Weights of a small image classifier.
Model: 7.43M parameters, norm batchnorm, activation silu, depths [5, 5, 5], widths [64, 128, 256].
Data: trained on stained colorectal tissue patches (NCT-CRC-HE-100K), 90422 training examples, 56.9 epochs.
Rows from block 4 of a small image classifier, named by matrix and row number. Rows with one number belong to one channel. Each number is 500 + 25 x the weight over its row's rms, rounded and kept within 0 to 999. All counts start at 0. Numbers have three digits each.
Before each channel's rows are labels from the 100 images, of 14848, where the channel reaches its highest value: "place" is the part of the image that holds the peak. Only what is clearly more common there than usual is listed. The data: stained colorectal tissue patches (NCT-CRC-HE-100K).
# convs0: first 3x3 conv (model.blocks.4.convs.0.weight, 64x64x3x3, each kernel summed), inputs 0-63
# convs1: second 3x3 conv (model.blocks.4.convs.1.weight, 64x64x3x3, transposed, each kernel summed), outputs 0-63

place: bottom left
convs0.32:482476566525466505508526492590510493494506496512551464484484498548478508495498500498487491503504490497486519496522497464509491487490491481528483509472508467514497564492502510524561521487490489
convs1.32:520516537495509489478476479526524491513429537504532484479506480455522523519485532523508511515487511492524486502433565481519506482518493473511464518494491465490490525521484469503528484541494514

place: bottom right
convs0.52:488487547521476497473495479505571545495505510495522482480478457508513516520472512514528492496507521485521517467492499451504505495496443484507466494487450470472512540546492474510531525511525480
convs1.52:520476523535483521560523532519486523495498519471524557537498520503511477485535505497490494506559515531497533526491528538512466457500518514520500515470519521537512490488527531511516533489535490

place: bottom left
convs0.18:500456501537491505460501486547524513505515489499527475493437494506495514477508523516495500547488482530482521533508517474507487483496481494543473466498523410465521521510515474516506515528514502
convs1.18:498485498538536498490507489513483479507523458513498491506484525477482532417490472494496452518473494492448505454555501481501451482486523508466530494546513525502515533481493508495504512491511516

place: bottom left
convs0.49:468474542512453497499544475577495493483526500516519468484484522554479529496485485492487496486515490502485514482537495456498480466483486481519483521460518482510495544478508520512543521473501476
convs1.49:502523508479533477466478471506528481510443533514504472470519480473516504538474528512511536503474496479517476497448530466501513515523495467495449517522477458487475504529472471488507469540490526

place: bottom left
convs0.42:480478592518462512488533472548518496492511511512552484499497532530483517509499487473505518489509493490507508478527497467497485466481484499530495484463488490477485544478492495507558502475506456
convs1.42:502504494494539481472491475508538494507494521538499487471556486466516488545477537488517518504459493481531479515473536461487522522509523481513450522517453476472489501542471480475496476520509535

place: bottom left
convs0.48:477466575502449501513511486538539512502521509462546469452465480532507514507495505487485499513501516501508519503512499449500495496507492471514489510469494468504505560516498489502554536495521486
convs1.48:531503538514498495501435506474481467553418515445526502465485480489513533515481523518458513510498512509510515493488524500521465475516503485496494506506483461496477501469482467489511524526514485

place: top left
convs0.22:483457547494484500487487460556526504482543498491518471495491483549526531499481491497485514461512457496526526475568505463507488481476509484514467477473510482490489526518504511520533494475506464
convs1.22:508532494502492480496434486496524486488501526529504479465530469481514490532505540517522527508471471485515450504475532470494499527506489468491478482532461468444469485488468466500491475541483516

place: bottom left
convs0.47:496474456514512486496539473574488491439491483487488505475449491532467533495489475486473468496486466509492518505541534500479493476462506502530502525493537488524505505488519526501491534486506461
convs1.47:480523472478512471461487459467525465520506508502472457469514482489515509517467506508510523481475482470508467483479489458469519518518481478475474511510464451463482468511462475487479473510449520

place: bottom right
convs0.63:495481569504462499488495480516542524513508514458546476466474479516514514513470512498517488501501528497521516489481491451510507495502482469514494513485479471478502559527496438505556514515526486
convs1.63:512470532540456532543495537526471516509483513448535525528490521516517485499525514518463478494556524532509540507494527519506462473506529505532491506493523509515511512478530509502521542500540503

place: bottom centre; bottom right
convs0.7:477481524517469489485519479549556546496478502483517495507500485544487490504490483491548503480531477496511537465523460493476496466491436502516489447480458495468495519484524511506528485490499481
convs1.7:538498495510524513506565505527530496484514505564507485509551493486505471508503516475527507535498525495503481516457564491481522493488536487520522500504441530519484500523499537495497466478497530

place: bottom left
convs0.55:474475513529463506517526498597503493482501495514516470480478494538469517490492482500470482491502468500481541494538497456495485469473491484522476530467527478525499527477518523534519533479494495
convs1.55:499530513485517475472474471503526482509450531514504464471522470458511524522477527533502524491480495482521473480437528469504524504517485473494449529513484458484483506518472466495508474540487516