python train.py --horizontal_flip=true --num_classes=9 --stem="single" --lr_schedule="wsd"
Rows from block 12 of a small image classifier, named by matrix and row number. Rows with one number belong to one channel. Each number is 128 + 32 x the weight over its row's rms, rounded and kept within 0 to 255. All counts start at 0. Numbers have three digits each.
After each channel's rows are labels from the 100 images, of 14848, where the channel reaches its highest value: "responds to" is what is common among them. Only what is clearly more common there than usual is listed. The data: stained colorectal tissue patches (NCT-CRC-HE-100K). In brackets: how many of the 100, against the usual share in percent.
# convs0: first 3x3 conv (model.blocks.12.convs.0.weight, 256x256x3x3, each kernel summed), inputs 52-103
# convs1: second 3x3 conv (model.blocks.12.convs.1.weight, 256x256x3x3, transposed, each kernel summed), outputs 52-103

convs0.234:113080118095129132211145162125134150141025110117153145149103103126147085088131117088146110052164138154102051185113140128198195165122143143133118097104100139
convs1.234:161071104050154146110135164156135068150127129194123134137146126196114131138133101142129148117117134080160139099141132092128134101087100134142148127165133136
responds to: tissue: normal colon mucosa (100 vs 8.6)

convs0.50:135123132194163130069119102098150122121149111144110100145138126113086137159202186128061083202092158107137199106159115181106102096122116132098173106133187144
convs1.50:089172102136128136066131141166121115134071141146104095149144115076127124160099120124080078061116120163137100112122207184122073133124149126109127078119101129
responds to: tissue: tumour epithelium (84 vs 14.9)

convs0.192:086091109107158141129182162093171087071094094130083081161131123077174124145087097098160104132078151118099103141147126142126094146093134148149167085116108157
convs1.192:145114072132133152146127121160173119176067117173154141125136138129080134150172115139115156122163118119169130119116143132133179118118127132158101142102131111
responds to: tissue: mucus (100 vs 9)

convs0.37:106077131091128128234127151130104169183053140111178141144106104174130089096131123105129135063162146172086093160115142103187218175133153155134115129104107143
convs1.37:155095133079171150092152159155134049113181166194072141160130144213134167148130128117110147145055152101143151094151108116140081093118104147133184142150154157
responds to: tissue: normal colon mucosa (100 vs 8.6)

convs0.217:132091126142117126154102138114149159177099105097135046132197058125104130161158167148074071109108136173152166088138119164188150194167198138071169083140117134
convs1.217:132115098101144137162141156171122122132123135205138103141129104181097151161069138125087123164117131153185079142104158255127137105181152132120115085159140136
responds to: tissue: debris (100 vs 11.2)

convs0.253:136129120179171125062139126080160105093137097144078105153167138099141129179184163121068083206063143098140184099165131175093095111118153114085175105126168143
convs1.253:107170088141104139074121113165120103115088132170095113138152127077089127146106111134073075056100105149149096108109172170111067122123145122105112074134094104
responds to: tissue: tumour epithelium (75 vs 14.9)

convs0.82:102055129096158121152172144076120119154094109144130122165095198091155130167104133098135155136150150143082135139120133096147157084090121149172123162086101160
convs1.82:174167119192132136170120109162178122166081144118162155118169150145096152153192129117112153130156121117183137108145122108137185125153139132125144144130126111
responds to: tissue: mucus (90 vs 9)

convs0.134:073118140097182104175142152112097135162109149104137111157119129091129127083112158114121117115119201139014114159129148113158155092041115193175129104081100202
convs1.134:156142131181169132198136155162164133172118167051153177126166153137166170144193143100152167177168145148120158138137066096150200165130147149179151148091163150
responds to: tissue: lymphocytes (100 vs 11.3)

convs0.102:155089132111151121130140141107100108138124102139130164166097193135087160199080139120118175115177136096141136125122184057170109071137126150199145194092107131
convs1.102:158129136156111152130137108193133123155133170069121159131131128129142155108183140118120138132099116184144127064111021106132138156137162127121153139115129116
responds to: tissue: smooth muscle (100 vs 13.4)

convs0.155:106082118107136105150105130119160134141118155107104096144169116123088133208111143172120152124153113122154172120126136127191108120159154129198170159117152114
convs1.155:112104150155125147151134124165158105132115163119130121123180106141132140134158110095135153125102102179159124093137166156127146118175145124124151151100121103
responds to: tissue: smooth muscle (100 vs 13.4)

convs0.25:114037121109147133144165165079115149163062157141149116147130117088149137143129128107142126162145147143077129155140128097161169130099147151143132118102125157
convs1.25:157145114183118116180106103067191135135089151117173139119149164142088149156171129129138144132178118107149147134175142139123180124155134125131133132126123102
responds to: tissue: mucus (86 vs 9)

convs0.199:089114154095189111166146150111098124166134144104137121155134134109121115098118157112125129123113207129031130142131132106155144092049117197174130116102108209
convs1.199:160146140177165119195134159164168133165108168033151164110167165129192156153205142085156162174169150144118169141145081111155185174139144149179156148099157155
responds to: tissue: lymphocytes (100 vs 11.3)

convs0.124:114139115081128163106162170176092116151069050204117113152160094133100152182067115144124115086136139125138131119132108074141070038130168142162149096118076138
convs1.124:143070143088119119099121121155131197108127037091153159126110127091161088122129161120196136159155147141102125155120108123116142178119141120127114180092136141
responds to: tissue: lymphocytes (100 vs 11.3)

convs0.235:093098121097149101164121133120143134148119133120116107172131124116089137174080141171138162115171136125132161129115134099203118110150141151208156169113134142
convs1.235:129123145163124150155138134175150111138110169075127139123172128144141156121160114086119150125098105194152131080131154128134146115171141127125155155097107109
responds to: tissue: smooth muscle (100 vs 13.4)

convs0.174:134118129173115124084083137129132136125119099105106057113206084109092135138176174162073076156081115150157173085144115167149114166162199119074162089134155111
convs1.174:123134102106129133110142145107116129145078130170135105150145100139087144148073145132095115061122124165185075129112156224119108119188172135096123081156114122
responds to: tissue: debris (100 vs 11.2)

convs0.119:057128128147079137189105096144117154123093130142135082100175108165133107090146098177118116074106080168134116097113137095129168175168219100093110105158182074
convs1.119:160092130049141151125151140162115052119138129185059139150094111148103119168071116098117135137102114125136125115113202159164095084137135123122139136145117126
responds to: tissue: normal colon mucosa (100 vs 8.6)

convs0.29:090112146104187112162151155107091132169131147105141116157125131107110121092119164121122128125123212128039124142134143103159147081060117198174138115106105221
convs1.29:161141144179169128195137158153167136158124167024148180128163158132189162150188145093151162169162146160116160139143057109150190172141147147178154152087163151
responds to: tissue: lymphocytes (100 vs 11.3)

convs0.205:131151112105130140119124158132093088123123093141111140137105161128105173166050110154138159045143135059155110148134138063120079038155125158178136154105099115
convs1.205:152071141077129148055131110151114133134149138112120152135093131070130098143111132123128138125101114137118090075081098076112124152135133105117089176139121115
responds to: tissue: lymphocytes (100 vs 11.3)

convs0.101:145117124153152135080175144070086122142142186152090156151117153094154130134127126116107141236115135106109152152138138106139103084086124122132135142087142141
convs1.101:143177131160100133110110106072115108089097178164127132134140154070101143134140133144087118085132112127126133119140051098106098122133114131127147108133129093
responds to: tissue: tumour epithelium (54 vs 14.9); tissue: mucus (42 vs 9)

convs0.204:107170124181157161063150142141127121147167126185105133144080154112114150082152155134104120208124151097047158133121127106117085059061106123161141145087180133
convs1.204:061165133136086117073115101103032129087085126143116107129095107065154091096068112149125104057110113126028094141069187102097069122090109104111088138110108114
responds to: tissue: tumour epithelium (100 vs 14.9)

convs0.72:097180112165119099095078103147111165136175099145137128112048155145141123086192181135113132182136110139038158132083135122080136144040062095118102143058180104
convs1.72:070161123127122130135134118103032112120151132122091051128075101124120137133064126131095045124092113116057118120118145108137107102056112120094128050152101103
responds to: tissue: tumour epithelium (97 vs 14.9)

convs0.53:126111121155128119115117126114136170181107101119147058133174101117105142129179184133067058140120143156151166112129109167167148167161156137074149081132137144
convs1.53:124160114119141133170144144134135138145123153134133114134134115144093161154067132113036089130140136155167100145125118218129131105157142139134131046163140141
responds to: tissue: debris (100 vs 11.2)

convs0.129:104090130102115120210119142130115178193046125110182127132107099159147087092144119115121117050169129174110069141115150123187218171133169137114116116117112123
convs1.129:137078117059159146112148159166134055131152142180091125154132131219104150164121115118106135117098147089127141107141121130143108086094098139135163131150139150
responds to: tissue: normal colon mucosa (100 vs 8.6)

convs0.112:091147119177146130093123126131145116103162067166096120155135062102098132145146168156140142201125129108098154135111130095142100073136143120232145140113212120
convs1.112:072161142142151133096130141140102106127046128082091108142161131088149132124104133124131119010108115167107120119124197121125062095146143131104137130102056124
responds to: tissue: tumour epithelium (98 vs 14.9)

convs0.222:126098111151157132085159141079179101090115087123064073161197099086145124180157141115081074159060140111141159090165129178128104155138180132086194085135120150
convs1.222:123138050153097144105125101160142099119056094194121114124159118106079124149119109134084118093120102134187098120104180204107110101146137115110094089153132094
responds to: tissue: debris (58 vs 11.2); tissue: mucus (42 vs 9)

convs0.240:117115129159074113149069101140111178178134097127166055099129115156136110097209160135091100107121078161133177113117117150104176187152179089075099110121173074
convs1.240:099131110102119149122150146127118084109164134190055068150102107150105140151059104099101090131086123115131095115128184168134086081154129132100135079154078124
responds to: tissue: normal colon mucosa (99 vs 8.6)

convs0.132:111153112120130126104120155124111080096117114124121100117153146137112186131096116165134132029095139082138148110144121100094078017144135162137166121125101128
convs1.132:114064128067136136059138129154131137139138143099117136142106127056156088146128134116140135130103130140112099122101122131127136159097129113132110166113126139
responds to: tissue: lymphocytes (100 vs 11.3)

convs0.191:125139106175159129082125135119107155151115109162153117130071165122104132094180182157090074173145143140123182115122124156126141094097095124094126093109197138
convs1.191:122171124119159139168143161142116134146111175041108122142131119110137166153076136117039077091142136167150127131152078154150118130105150146136151056106108149
responds to: tissue: tumour epithelium (96 vs 14.9)

convs0.183:083168105150139132106139147162112165162136083179118120150082123117162129082168165109114119199156137167000136148093123129126135109000096115134123131000151137
convs1.183:059182133144103119150125085111062136130126083110147078110097079138098129106076117154123059111135120098023122140096163086117135096009101114109105056170127115
responds to: tissue: tumour epithelium (74 vs 14.9); tissue: adipose tissue (26 vs 10.2)

convs0.130:091177108160119090118078107153109172143162083118130127114075123144157134092183162118097113178134112147006134141095113122094134166019071102105109121045162107
convs1.130:026157132124108125131132112104060109127152122132108032119080088133103122146068118126109038127100105106027120126099152109138113102045107112107118064180121092
responds to: tissue: tumour epithelium (72 vs 14.9); tissue: adipose tissue (28 vs 10.2)

convs0.163:124098118149146122130128138097167139155119104110134045140177095127088124172153162134062060144092163134172142099144106185166133123149162149088169070153124157
convs1.163:136128104139159140174145156218143140162079174134155134139143132139156159155128144091104127158149140177141121133115118216153180157141152146162132106116149156
responds to: tissue: debris (100 vs 11.2)

convs0.162:099174114160105099126073098148111183163166096122149135114060109149143116082189165130093113171135094152031134141088124124093154185048076087102086121065164088
convs1.162:033146130119102131129128113115063106122155124139100006126069090139112130141074110127110032131099104105043118119116162110135111106067101113104124060185104095
responds to: tissue: normal colon mucosa (70 vs 8.6)

convs0.54:090130147152137139252135143144096113108111140122128122155156115137118107074179153115100116169118133137023138146095120151168197112071154120119066111076151158
convs1.54:126153124138172138179135152144135100142114164092138126130183142166134115138134127142124137161160145105157159109157135087150161092136148146163144113119121153
responds to: tissue: tumour epithelium (85 vs 14.9)

convs0.180:108071130114150100159148143063160118078083060111084125156107218096150139185119111093134130095118133131128125130139139119142154154118122136150155141111120138
convs1.180:154130102136092142144129101170146106177099131146154131121150132142075134096166125139117154135155114105147123088103112110136161100103124125109118149113109101
responds to: tissue: mucus (97 vs 9)

convs0.254:102095131111159173117163182157136108111119123167066085163171092062147097093086097102124115154101163110108114140148113150156089153100142151158161097126118170
convs1.254:160092116141096125140128113092190149085130103168122153118118138105119138063135119119188189130134133133175171165161098141101106102153098137145124141060156126
responds to: tissue: mucus (33 vs 9)

convs0.97:110099163097182110166133146094120130163121124120168118146124145110125116116131156099119135114113192157074132110133114099161160094075136194149143119140097203
convs1.97:165139131157135110166145192162149145203094160086132159113166157140183136114204151087145151159164160142153150137140031135198166149132145156172161132078148163
responds to: tissue: lymphocytes (100 vs 11.3)

convs0.59:120058097123146137135163150070132159178060136154144083151134112102133149170153153101087069167138143144106160111135130148176155111120162141092134077120125148
convs1.59:148174080188123128195116108139157138143055159142171127115147148146107150164124131115097107183185126133167116137143122194127180128135147128136118083117143115
responds to: tissue: debris (63 vs 11.2)

convs0.167:109154127166175145085148158152114084121149080182085136166086129099137120125148166123123127228107167112058151132101132123122100050051121142155145136076167166
convs1.167:120191120162148123120131122128063131097049080136102133123144130082138150119084141175156111037131142137115145145123138084126067123087143142151137107128125141
responds to: tissue: tumour epithelium (100 vs 14.9)

convs0.40:093176103165146123123130137148105153151147098159126128147076132124136150083177167118095117190154139148000138146102108112132127112000086123130121134012165134
convs1.40:021160137132122125141123101119032125124105119081126070113089086121129107138062114125119062107119113124000102134063173104131121126015113109114101098144119119
responds to: tissue: tumour epithelium (100 vs 14.9)

convs0.92:129088118143148119142123133094170156166095102097132053145177074107107137173166178134066058129105159149158152101147121178176153158159162152079176071148119160
convs1.92:136139088143141144186138155203137129151064143173156122135145121160114159158095134105075116163144132155175102136109143245132163125164142135138113079146147137
responds to: tissue: debris (100 vs 11.2)

convs0.145:175132121158128137087167124086035137162147184141121179136089130109128155112120110113096132188147133104134127173130133082152101071086122131124125137095146114
convs1.145:134149166141080141072104106079064123098166206137123140123068131087131113119126121111086103101112103118096090126090071070088091156113102108095107099147146086
responds to: tissue: cancer-associated stroma (100 vs 10.7)

convs0.23:124153136230176137060117104104140111104230106170106132136121140127105135138168175152097115236086151084111188101140139136044086104089092112136153128127218138
convs1.23:091168107133148134082128145167107102126101156104079094154165131061146143129096125149094095063100123170125120116131172137136067109110153142138145103088076140
responds to: tissue: tumour epithelium (100 vs 14.9)

convs0.20:079172102157125118164120125144104192178140100134152126144081097144157122063172157105076097165156119174000118159095121122145175163003104109105097107001157117
convs1.20:021145140118118130136124100130061095121159120137117028117067077154105126152073097121121057133107108095000112118084172092131121112026082108116107073207111112
responds to: tissue: normal colon mucosa (98 vs 8.6)

convs0.45:132096124163151122119120129105156130141128107112119064137181099117081136173165174145067071178091152127161163096148113184163131122151177143087170084145143147
convs1.45:127146097136149138153143157200126124150029151168145128146147126135121166160098144109111127106141138176159097127109148249140139134167155143139130099128133145
responds to: tissue: debris (100 vs 11.2)

convs0.51:096115153102187100165141149100107139177112132105155122155137132094128113102122166106143128113118210140051120132129125115161149109076119198149125119117110215
convs1.51:163151136173155124184128164178170141174124172044162157116160158144192155142191137091137164173160141137141163132151052116149183186134148141178156142099152147
responds to: tissue: lymphocytes (100 vs 11.3)

convs0.67:118074123083126148230147162142114153145035129131162140150128115150140074092130113093122114062164135158094062183106136115195208182129153139125112104099084140
convs1.67:167083118073147135100138162127140067127159131221117135146139140207123129119137113135130151153098143072157162102162111105119115089100098139132164128170157141
responds to: tissue: normal colon mucosa (100 vs 8.6)

convs0.73:124144137228183133071124110107134111114211109170110133148093149121103132131167177139099118231094167088106187107139138135067099085090085127143152130125228154
convs1.73:103177107137154134088131153172110102131084163091078108154158135057149142131102130147097101047105131168130121115134155136141071116113152146141147103085077147
responds to: tissue: tumour epithelium (100 vs 14.9)

convs0.21:111085112094129140208151156129140139108018094121142134154137101123144081104122102082137105062153128145108046187117133136179184170110140129129130096104103132
convs1.21:140069092047135146116129141152144078143115101206133117128136115171090116150132087142132141113128120084152130107127168094123139087080095124129129120180124117
responds to: tissue: normal colon mucosa (99 vs 8.6)

convs0.60:135100127177140137075138153097145140158124133139114079130197085102076142166170156138069083198105123108144174089165112162156114126143186119090174096133162125
convs1.60:103146113125101107103117121073126139109048128162138103141142133109123146167092136135113101051144120163147098137146217216111095120166156123112126091131100109
responds to: tissue: debris (68 vs 11.2)

convs0.159:108126104152132096168102123090192142116089117135172102121071094126117148129141143070104075122141109173107169096128111073156170075082146130105139062111097123
convs1.159:153125107135122121136154198159137153182067145109121146124164115142133153084163161078129135178141146159150134171112019126191158141120143164152147107051154167
responds to: tissue: lymphocytes (98 vs 11.3)

convs0.52:103149155123102101110109108110123243188149110136144148122103148092135150094164133123100092142183113147098078148118113120129139093122095097145103102073080119
convs1.52:085134099146089139084108162131101195197128104121141119169175099150119139101209134093115139142120130108180117078119000086121152138153133130073103145128134129
responds to: tissue: normal colon mucosa (53 vs 8.6)

convs0.107:153112129120146133124147146121100081125136105146114167168092189124087154191064125110129175104170139066151118143124157060158099054140117154198138186098112128
convs1.107:159134144153112154083132099173121111144143162088115160129110132108115140124167136137120134121106111169136115054096046087118117142144156115120130142140129106
responds to: tissue: smooth muscle (99 vs 13.4)

convs0.151:101060117099159127151174153073100136169079158146146123157099151089155138136111139109144134156149159143054120164126131100153157092072124161160118128084107169
convs1.151:176164113203150130186117121113191132156092174105170165124167163145105161162196133112127158143167123115159149124158096108137199140160143136148145142119138115
responds to: tissue: mucus (99 vs 9)

convs0.65:153113120174137136080149141087138154156111153152119142136161116098102142153166162103081090209124127115140189104161126155166116100128158116067158104120160124
convs1.65:127173113141097132100114123099124131115104153159123128137127138098113136143117137124049058090140121145145105118145127176111094142138153124076140052123111103
responds to: tissue: debris (52 vs 11.2); tissue: tumour epithelium (48 vs 14.9)

convs0.214:074160104161130129138116123143108184182150110159140131145071121152160121082180181102074104174148134174000152158104101109120151115019104121100110107027181126
convs1.214:061155139127123135148129112160035089131152140126105063124064089138129122161043107094124086133107109115010118113079161101151120104041098113128114115148103126
responds to: tissue: tumour epithelium (56 vs 14.9); tissue: lymphocytes (42 vs 11.3)

convs0.226:115162123207166139064117109122163085095163099151104109123152111117080146150171147168064092195094133062110192092151112157069085067101119123111175106139201117
convs1.226:058144121116139133044135135156107119136014144095106096153143112048162104157081118123114098024121121164117107126105226150130074132107139124125117143092102137
responds to: tissue: tumour epithelium (99 vs 14.9)

convs0.47:044131136113115145201130147155142172181110142162143094145135073134115113124089121131157161118178121170118107142122112086197164140172149137146115154126141128
convs1.47:115096130111127125121135127129132120090162082188100143131112136167142149118136123069150144194089127131095143134138231114123096080166104130084154151133120121
responds to: tissue: smooth muscle (94 vs 13.4)

convs0.14:127090123142140121138125140097154151168105106104138050141182083119092138168157176140069053137106156148163153104136115177180142147161160151079157068149118159
convs1.14:139139104135153142191144157193134135152084169151155131140139127153132165165091144098072112164144141166159103140112132239142169138158147141147131082136156149
responds to: tissue: debris (100 vs 11.2)

convs0.44:092186105156105121114118125153107185175172073167145132143071094145137122088181170118106121192148101168014143137080122123114143160032095088109091129036152097
convs1.44:018156134126107125131124095112057117115160101130114022114067078141111126120072117134115030129107110104027113127109162103120109107033097107101114051191114108
responds to: tissue: tumour epithelium (72 vs 14.9)

convs0.41:122115115158091101146096107114181119073119103140163113103125085132127174124154135038117098135128054166094158114131111108128150112117147088074158094087121074
convs1.41:131134090098108130099161222158102143161094121172091123128148103139086150066126160111115116161113139144157099158108046131202114111141146162114132095079143157
responds to: tissue: lymphocytes (95 vs 11.3)

convs0.251:056126139135099102191097095131095195216099122123197083127100093150145088057165135141125125084153106169074085140092164121151220168142173115110070124098153101
convs1.251:100118118106149145131141145176114072136167149161102096151100120175105158168116113107090087142118135096094130092133175117150124088105111130120152111146092140
responds to: tissue: normal colon mucosa (100 vs 8.6)

convs0.200:165084115111085137164160127090040157156095180134138176130118095141134100124113061126070152140170090146146106155114151082164169174100148096118111142090127084
convs1.200:164085160101094139118121115077129101089181179177095154141103146169118139126116114099108139141072109095147130132125009069112103112145078120110132119147133097
responds to: tissue: cancer-associated stroma (88 vs 10.7)

convs0.85:095129150147103135149127095097117152131112103150152128131122130127119137128135130034111117154119108183076153104129100110138148073037130099121110084067084113
convs1.85:153140152146142135133145156153150150142101145125128156113150129140121134119173158149117159180119135155164122138137004127181140131121146156165162121082164159
responds to: tissue: lymphocytes (100 vs 11.3)

convs0.209:073127115118134142204148157161117172157076059146138108163147061147149109130115139097088094109162132184050085158114121127174180177058139132092118093068132135
convs1.209:075116134091133128122126110136120088114165058180111071116097092186095117160114105108170099165111121076051131137105167097125115103082075108120113094184129116
responds to: tissue: normal colon mucosa (100 vs 8.6)

convs0.232:174175113142104100110078102155042159131161080081132181098107109131154152107155131119116100116132104129127084173098130104104114203064107114104101101099120099
convs1.232:111122145091121140100140158115094124124204121117091089133107112133106120141146134090073083149062125136111122134126000098144119156071130138098146076193181126
responds to: tissue: cancer-associated stroma (90 vs 10.7)

convs0.8:123089134171150148093140159128130138166145127143122079142180095101078138156145159129072080215117151128129148107150100156164126121135180141114166083141152150
convs1.8:122145121150128106151130148104139157123086131110156140138147146120153187148109145139150122092183146171140133150152152210130122132176144148153147104085130144
responds to: tissue: tumour epithelium (53 vs 14.9)

convs0.211:106183122207167140063121107125128093099176100169101131124124128121100157131154150161101114198103139057078188112130129105060076057093098123129163122113199117
convs1.211:064149126120130131036128124148067112124033140106094101148133107040163083145071113133117101032101110143091091124072198119126064129098136113123096153094103125
responds to: tissue: tumour epithelium (72 vs 14.9); tissue: lymphocytes (28 vs 11.3)

convs0.126:092121154116183111144139146102087156214170133110151133147112134103103105081125168119115123131131216122055117131129115092178135096085126202174126119106113217
convs1.126:149139162183152120174128161151165171160156155037159169134139159144226158142212142097141157164130129140123161126158019122146170189163149144162162156091147143
responds to: tissue: lymphocytes (100 vs 11.3)

convs0.227:099112154096181091180142145086131141162118146116168117151115147100122118119130164104131130103118194144047130126131114109166168103072132185154137109125092199
convs1.227:167139132164150126184141185171161131194107172082149164122160156141186163128196155085142163176169151145150156137138039129180181150137152156181157137096157158
responds to: tissue: lymphocytes (100 vs 11.3)

convs0.230:117157150148088121114111096118140220158156110128131141116090136107127163105172103117106094168178086165117085130117126133125146073122099064124104103083080088
convs1.230:091139103120092140062122154123090175173108107133126110170154088148090145089174131112109127157103132132171111104099000087120131105145135138070102135117135134
responds to: tissue: normal colon mucosa (69 vs 8.6); tissue: cancer-associated stroma (27 vs 10.7)

convs0.188:118150106158074121122087092142139153099144095126117130079143072134137147127150084123124115127137054171139134132127098135085132134127120053102123107102138041
convs1.188:089152077096095161028152149134105127141147124207076101147121084123070131124077115152080110090063113151123101104095060117148065079117122153054113103124122111
responds to: tissue: normal colon mucosa (61 vs 8.6)

convs0.80:079122132149151128222133141131114121148093138109151050144145108108131129138162161087077087131135163128062122115130116137173218106074188156109117069121134176
convs1.80:161140120165147123229139139164158135161090170121159153107164155152166172136129146097148157197191155152133158152136081148152166121142146153176135107076156153
responds to: tissue: lymphocytes (100 vs 11.3)

convs0.202:037138136148118158196135154167127194198161120180143099153111104139138102062145161080122142154176139190007131163114127112166196114091135140119114148042154141
convs1.202:110131120134104116131134116114093100077200096183082118125068125174142163069118110121167108180090151088016147140132178086110079063127077131113151103137116139
responds to: tissue: normal colon mucosa (92 vs 8.6)

convs0.17:126075128142133157107146159119149170207111117149156067146190094113096140115144159124073064174133146155156148112147110154178143167163168145080151079151127154
convs1.17:136132121154097107190126139110150175119121146130175128129120147148142170104090123118079091159155132154148122151145143232121150128178122134131130071112151127
responds to: tissue: debris (100 vs 11.2)

convs0.239:112142174138092121129120082101118182074186105111152103087189117101137149124098073075129095112110100174120077161140093107113114161093147083079102113112099097
convs1.239:102117126144075131125140108154172164144183137085136126130129127143090134140168107082130158180107103136165134107113071104153119111188142136152135192121165122
responds to: tissue: smooth muscle (58 vs 13.4); tissue: mucus (39 vs 9)

convs0.36:072161104152133127164127135145105191179131116137148122147084111145165111052168161097073099169153132182000123172100121124144182150000104120114101110000157131
convs1.36:048148142121118129141126097138059088120167134146118044119073085159099141147066095124124070142108112088007118112088173080130127105031078112123110077196110118
responds to: tissue: normal colon mucosa (99 vs 8.6)

convs0.243:127110130149103117144101111098149174154121086106143055115149080111126177098177158153083052099153095184154134089111130118153169216151171110040112070144142100
convs1.243:114149109092135140136157152132141111182154134102113104148143112142082158145050148121090119170155139165154101154091108165159125104136151151166138099162157154
responds to: tissue: lymphocytes (57 vs 11.3); tissue: normal colon mucosa (31 vs 8.6)

convs0.105:092084138112147094149141136074117152151119073123113137169105213139141135176117139107132161125131140148074141133119150080140159124106109141166134174079128145
convs1.105:147150117157115141148140114197139073165139160128128133129165137157118169114194125117096144152109125105156135064123118104148154096140123139110162144131107125
responds to: tissue: smooth muscle (100 vs 13.4)

convs0.164:134085130144116138119120156102141153175110124116130058129203064119092138165152162153080079141104129164149168087145118160187128183160201134074174090138122130
convs1.164:135116100124136124169134155113126152136086147190161111145138116164108155158083144134107129134133132154194082137125161255129150123209168130110121099142133125
responds to: tissue: debris (100 vs 11.2)

convs0.125:158104128102109126173135138126080156178111105137141184151070156155114101180076111127123172096194102136142094149105172048175155148137142115165106177085109097
convs1.125:161093135118120164122141102171119084115163164151084152140119147169128155129154128105113136131044120133160128041136023084127114118136124128109155138129126114
responds to: tissue: smooth muscle (53 vs 13.4); tissue: normal colon mucosa (33 vs 8.6)

convs0.220:132181109147157127101153163126035083098170110135093143142118160112141151112092124139151127089105172077116101135126108080108072034079122166178150119085114164
convs1.220:135088139107150149067135135171078132125127163109114153134113145044167096149137135083101120129099126140094082127072052054126134199083132123139099154114156136
responds to: tissue: lymphocytes (100 vs 11.3)

convs0.22:102087117084137131222152168124133153119021121119146138152100109116142097089118111092149117056159147145103049192110134123199189158119137145147112102104092151
convs1.22:165069113038158137115134156154146077161127143181122144137157124183125151141137118128138150120108134094155140105133117092130141136094110138148146129150126141
responds to: tissue: normal colon mucosa (100 vs 8.6)

convs0.38:093152104141097077173126083089166196128139119142174137161083150124133136139123114083130113150160109205076152142125097144129166092056141096102127084075103101
convs1.38:131135119152147145141145165187129127172094178154130153127151134142143163106153149152115151173128132162161129117108000126182163109118152161155143130091144151
responds to: tissue: lymphocytes (98 vs 11.3)

convs0.68:060186124160147130146152155149102209172129111168142133125126088069124128084144125127134082086167140182076085132123144097217183138074127144145114071057138146
convs1.68:107107126128113115115122133141144193145198084068161147143130140144172132094181159071175154181139135108068132152124040075130167197100118127152130168088142143
responds to: tissue: lymphocytes (100 vs 11.3)

convs0.210:118162114185070153110114116145075106133197119157144129090120123146146145116221153098085141104143077123113121141093143116096145182154156084081103139093190069
convs1.210:109117099097133155108159148114099101108211123145009092142113105116165122141075111083106107132033135128143115128150049139128054119128109138097152103092103143
responds to: tissue: normal colon mucosa (87 vs 8.6)

convs0.123:088140099147113092139114083086130223134107129139169153134105121110121138144125103097106104162145128183078152154135036144139143116077105096152119083055078110
convs1.123:105138137145117138091131148148127173149112126140152133130147111141138139118180147132115144182105124149169134118116000122157160135130147153125131145109155153
responds to: tissue: lymphocytes (96 vs 11.3)

convs0.175:166187092157134138097141150161034143161166084181138184148063134126130130088169168110115100181180135136080125133069130083141134106014109120111094118035154130
convs1.175:109141144131122128154127128119028131100162106063107094110079088124120132114100127118091061113095130130108121137123051074135114145028114128099134056170144136
responds to: tissue: tumour epithelium (42 vs 14.9); tissue: adipose tissue (34 vs 10.2)

convs0.139:118141136232173139074124112108114118119192122194117145137059170131109127116169192145112132214117151108094179109117150114074104072071079118138127141110255137
convs1.139:107179115133159132120127156176083103134090167061082110146142130076157143124096132139082102060104129159128120111132132120151092113101150145142146107075072148
responds to: tissue: tumour epithelium (100 vs 14.9)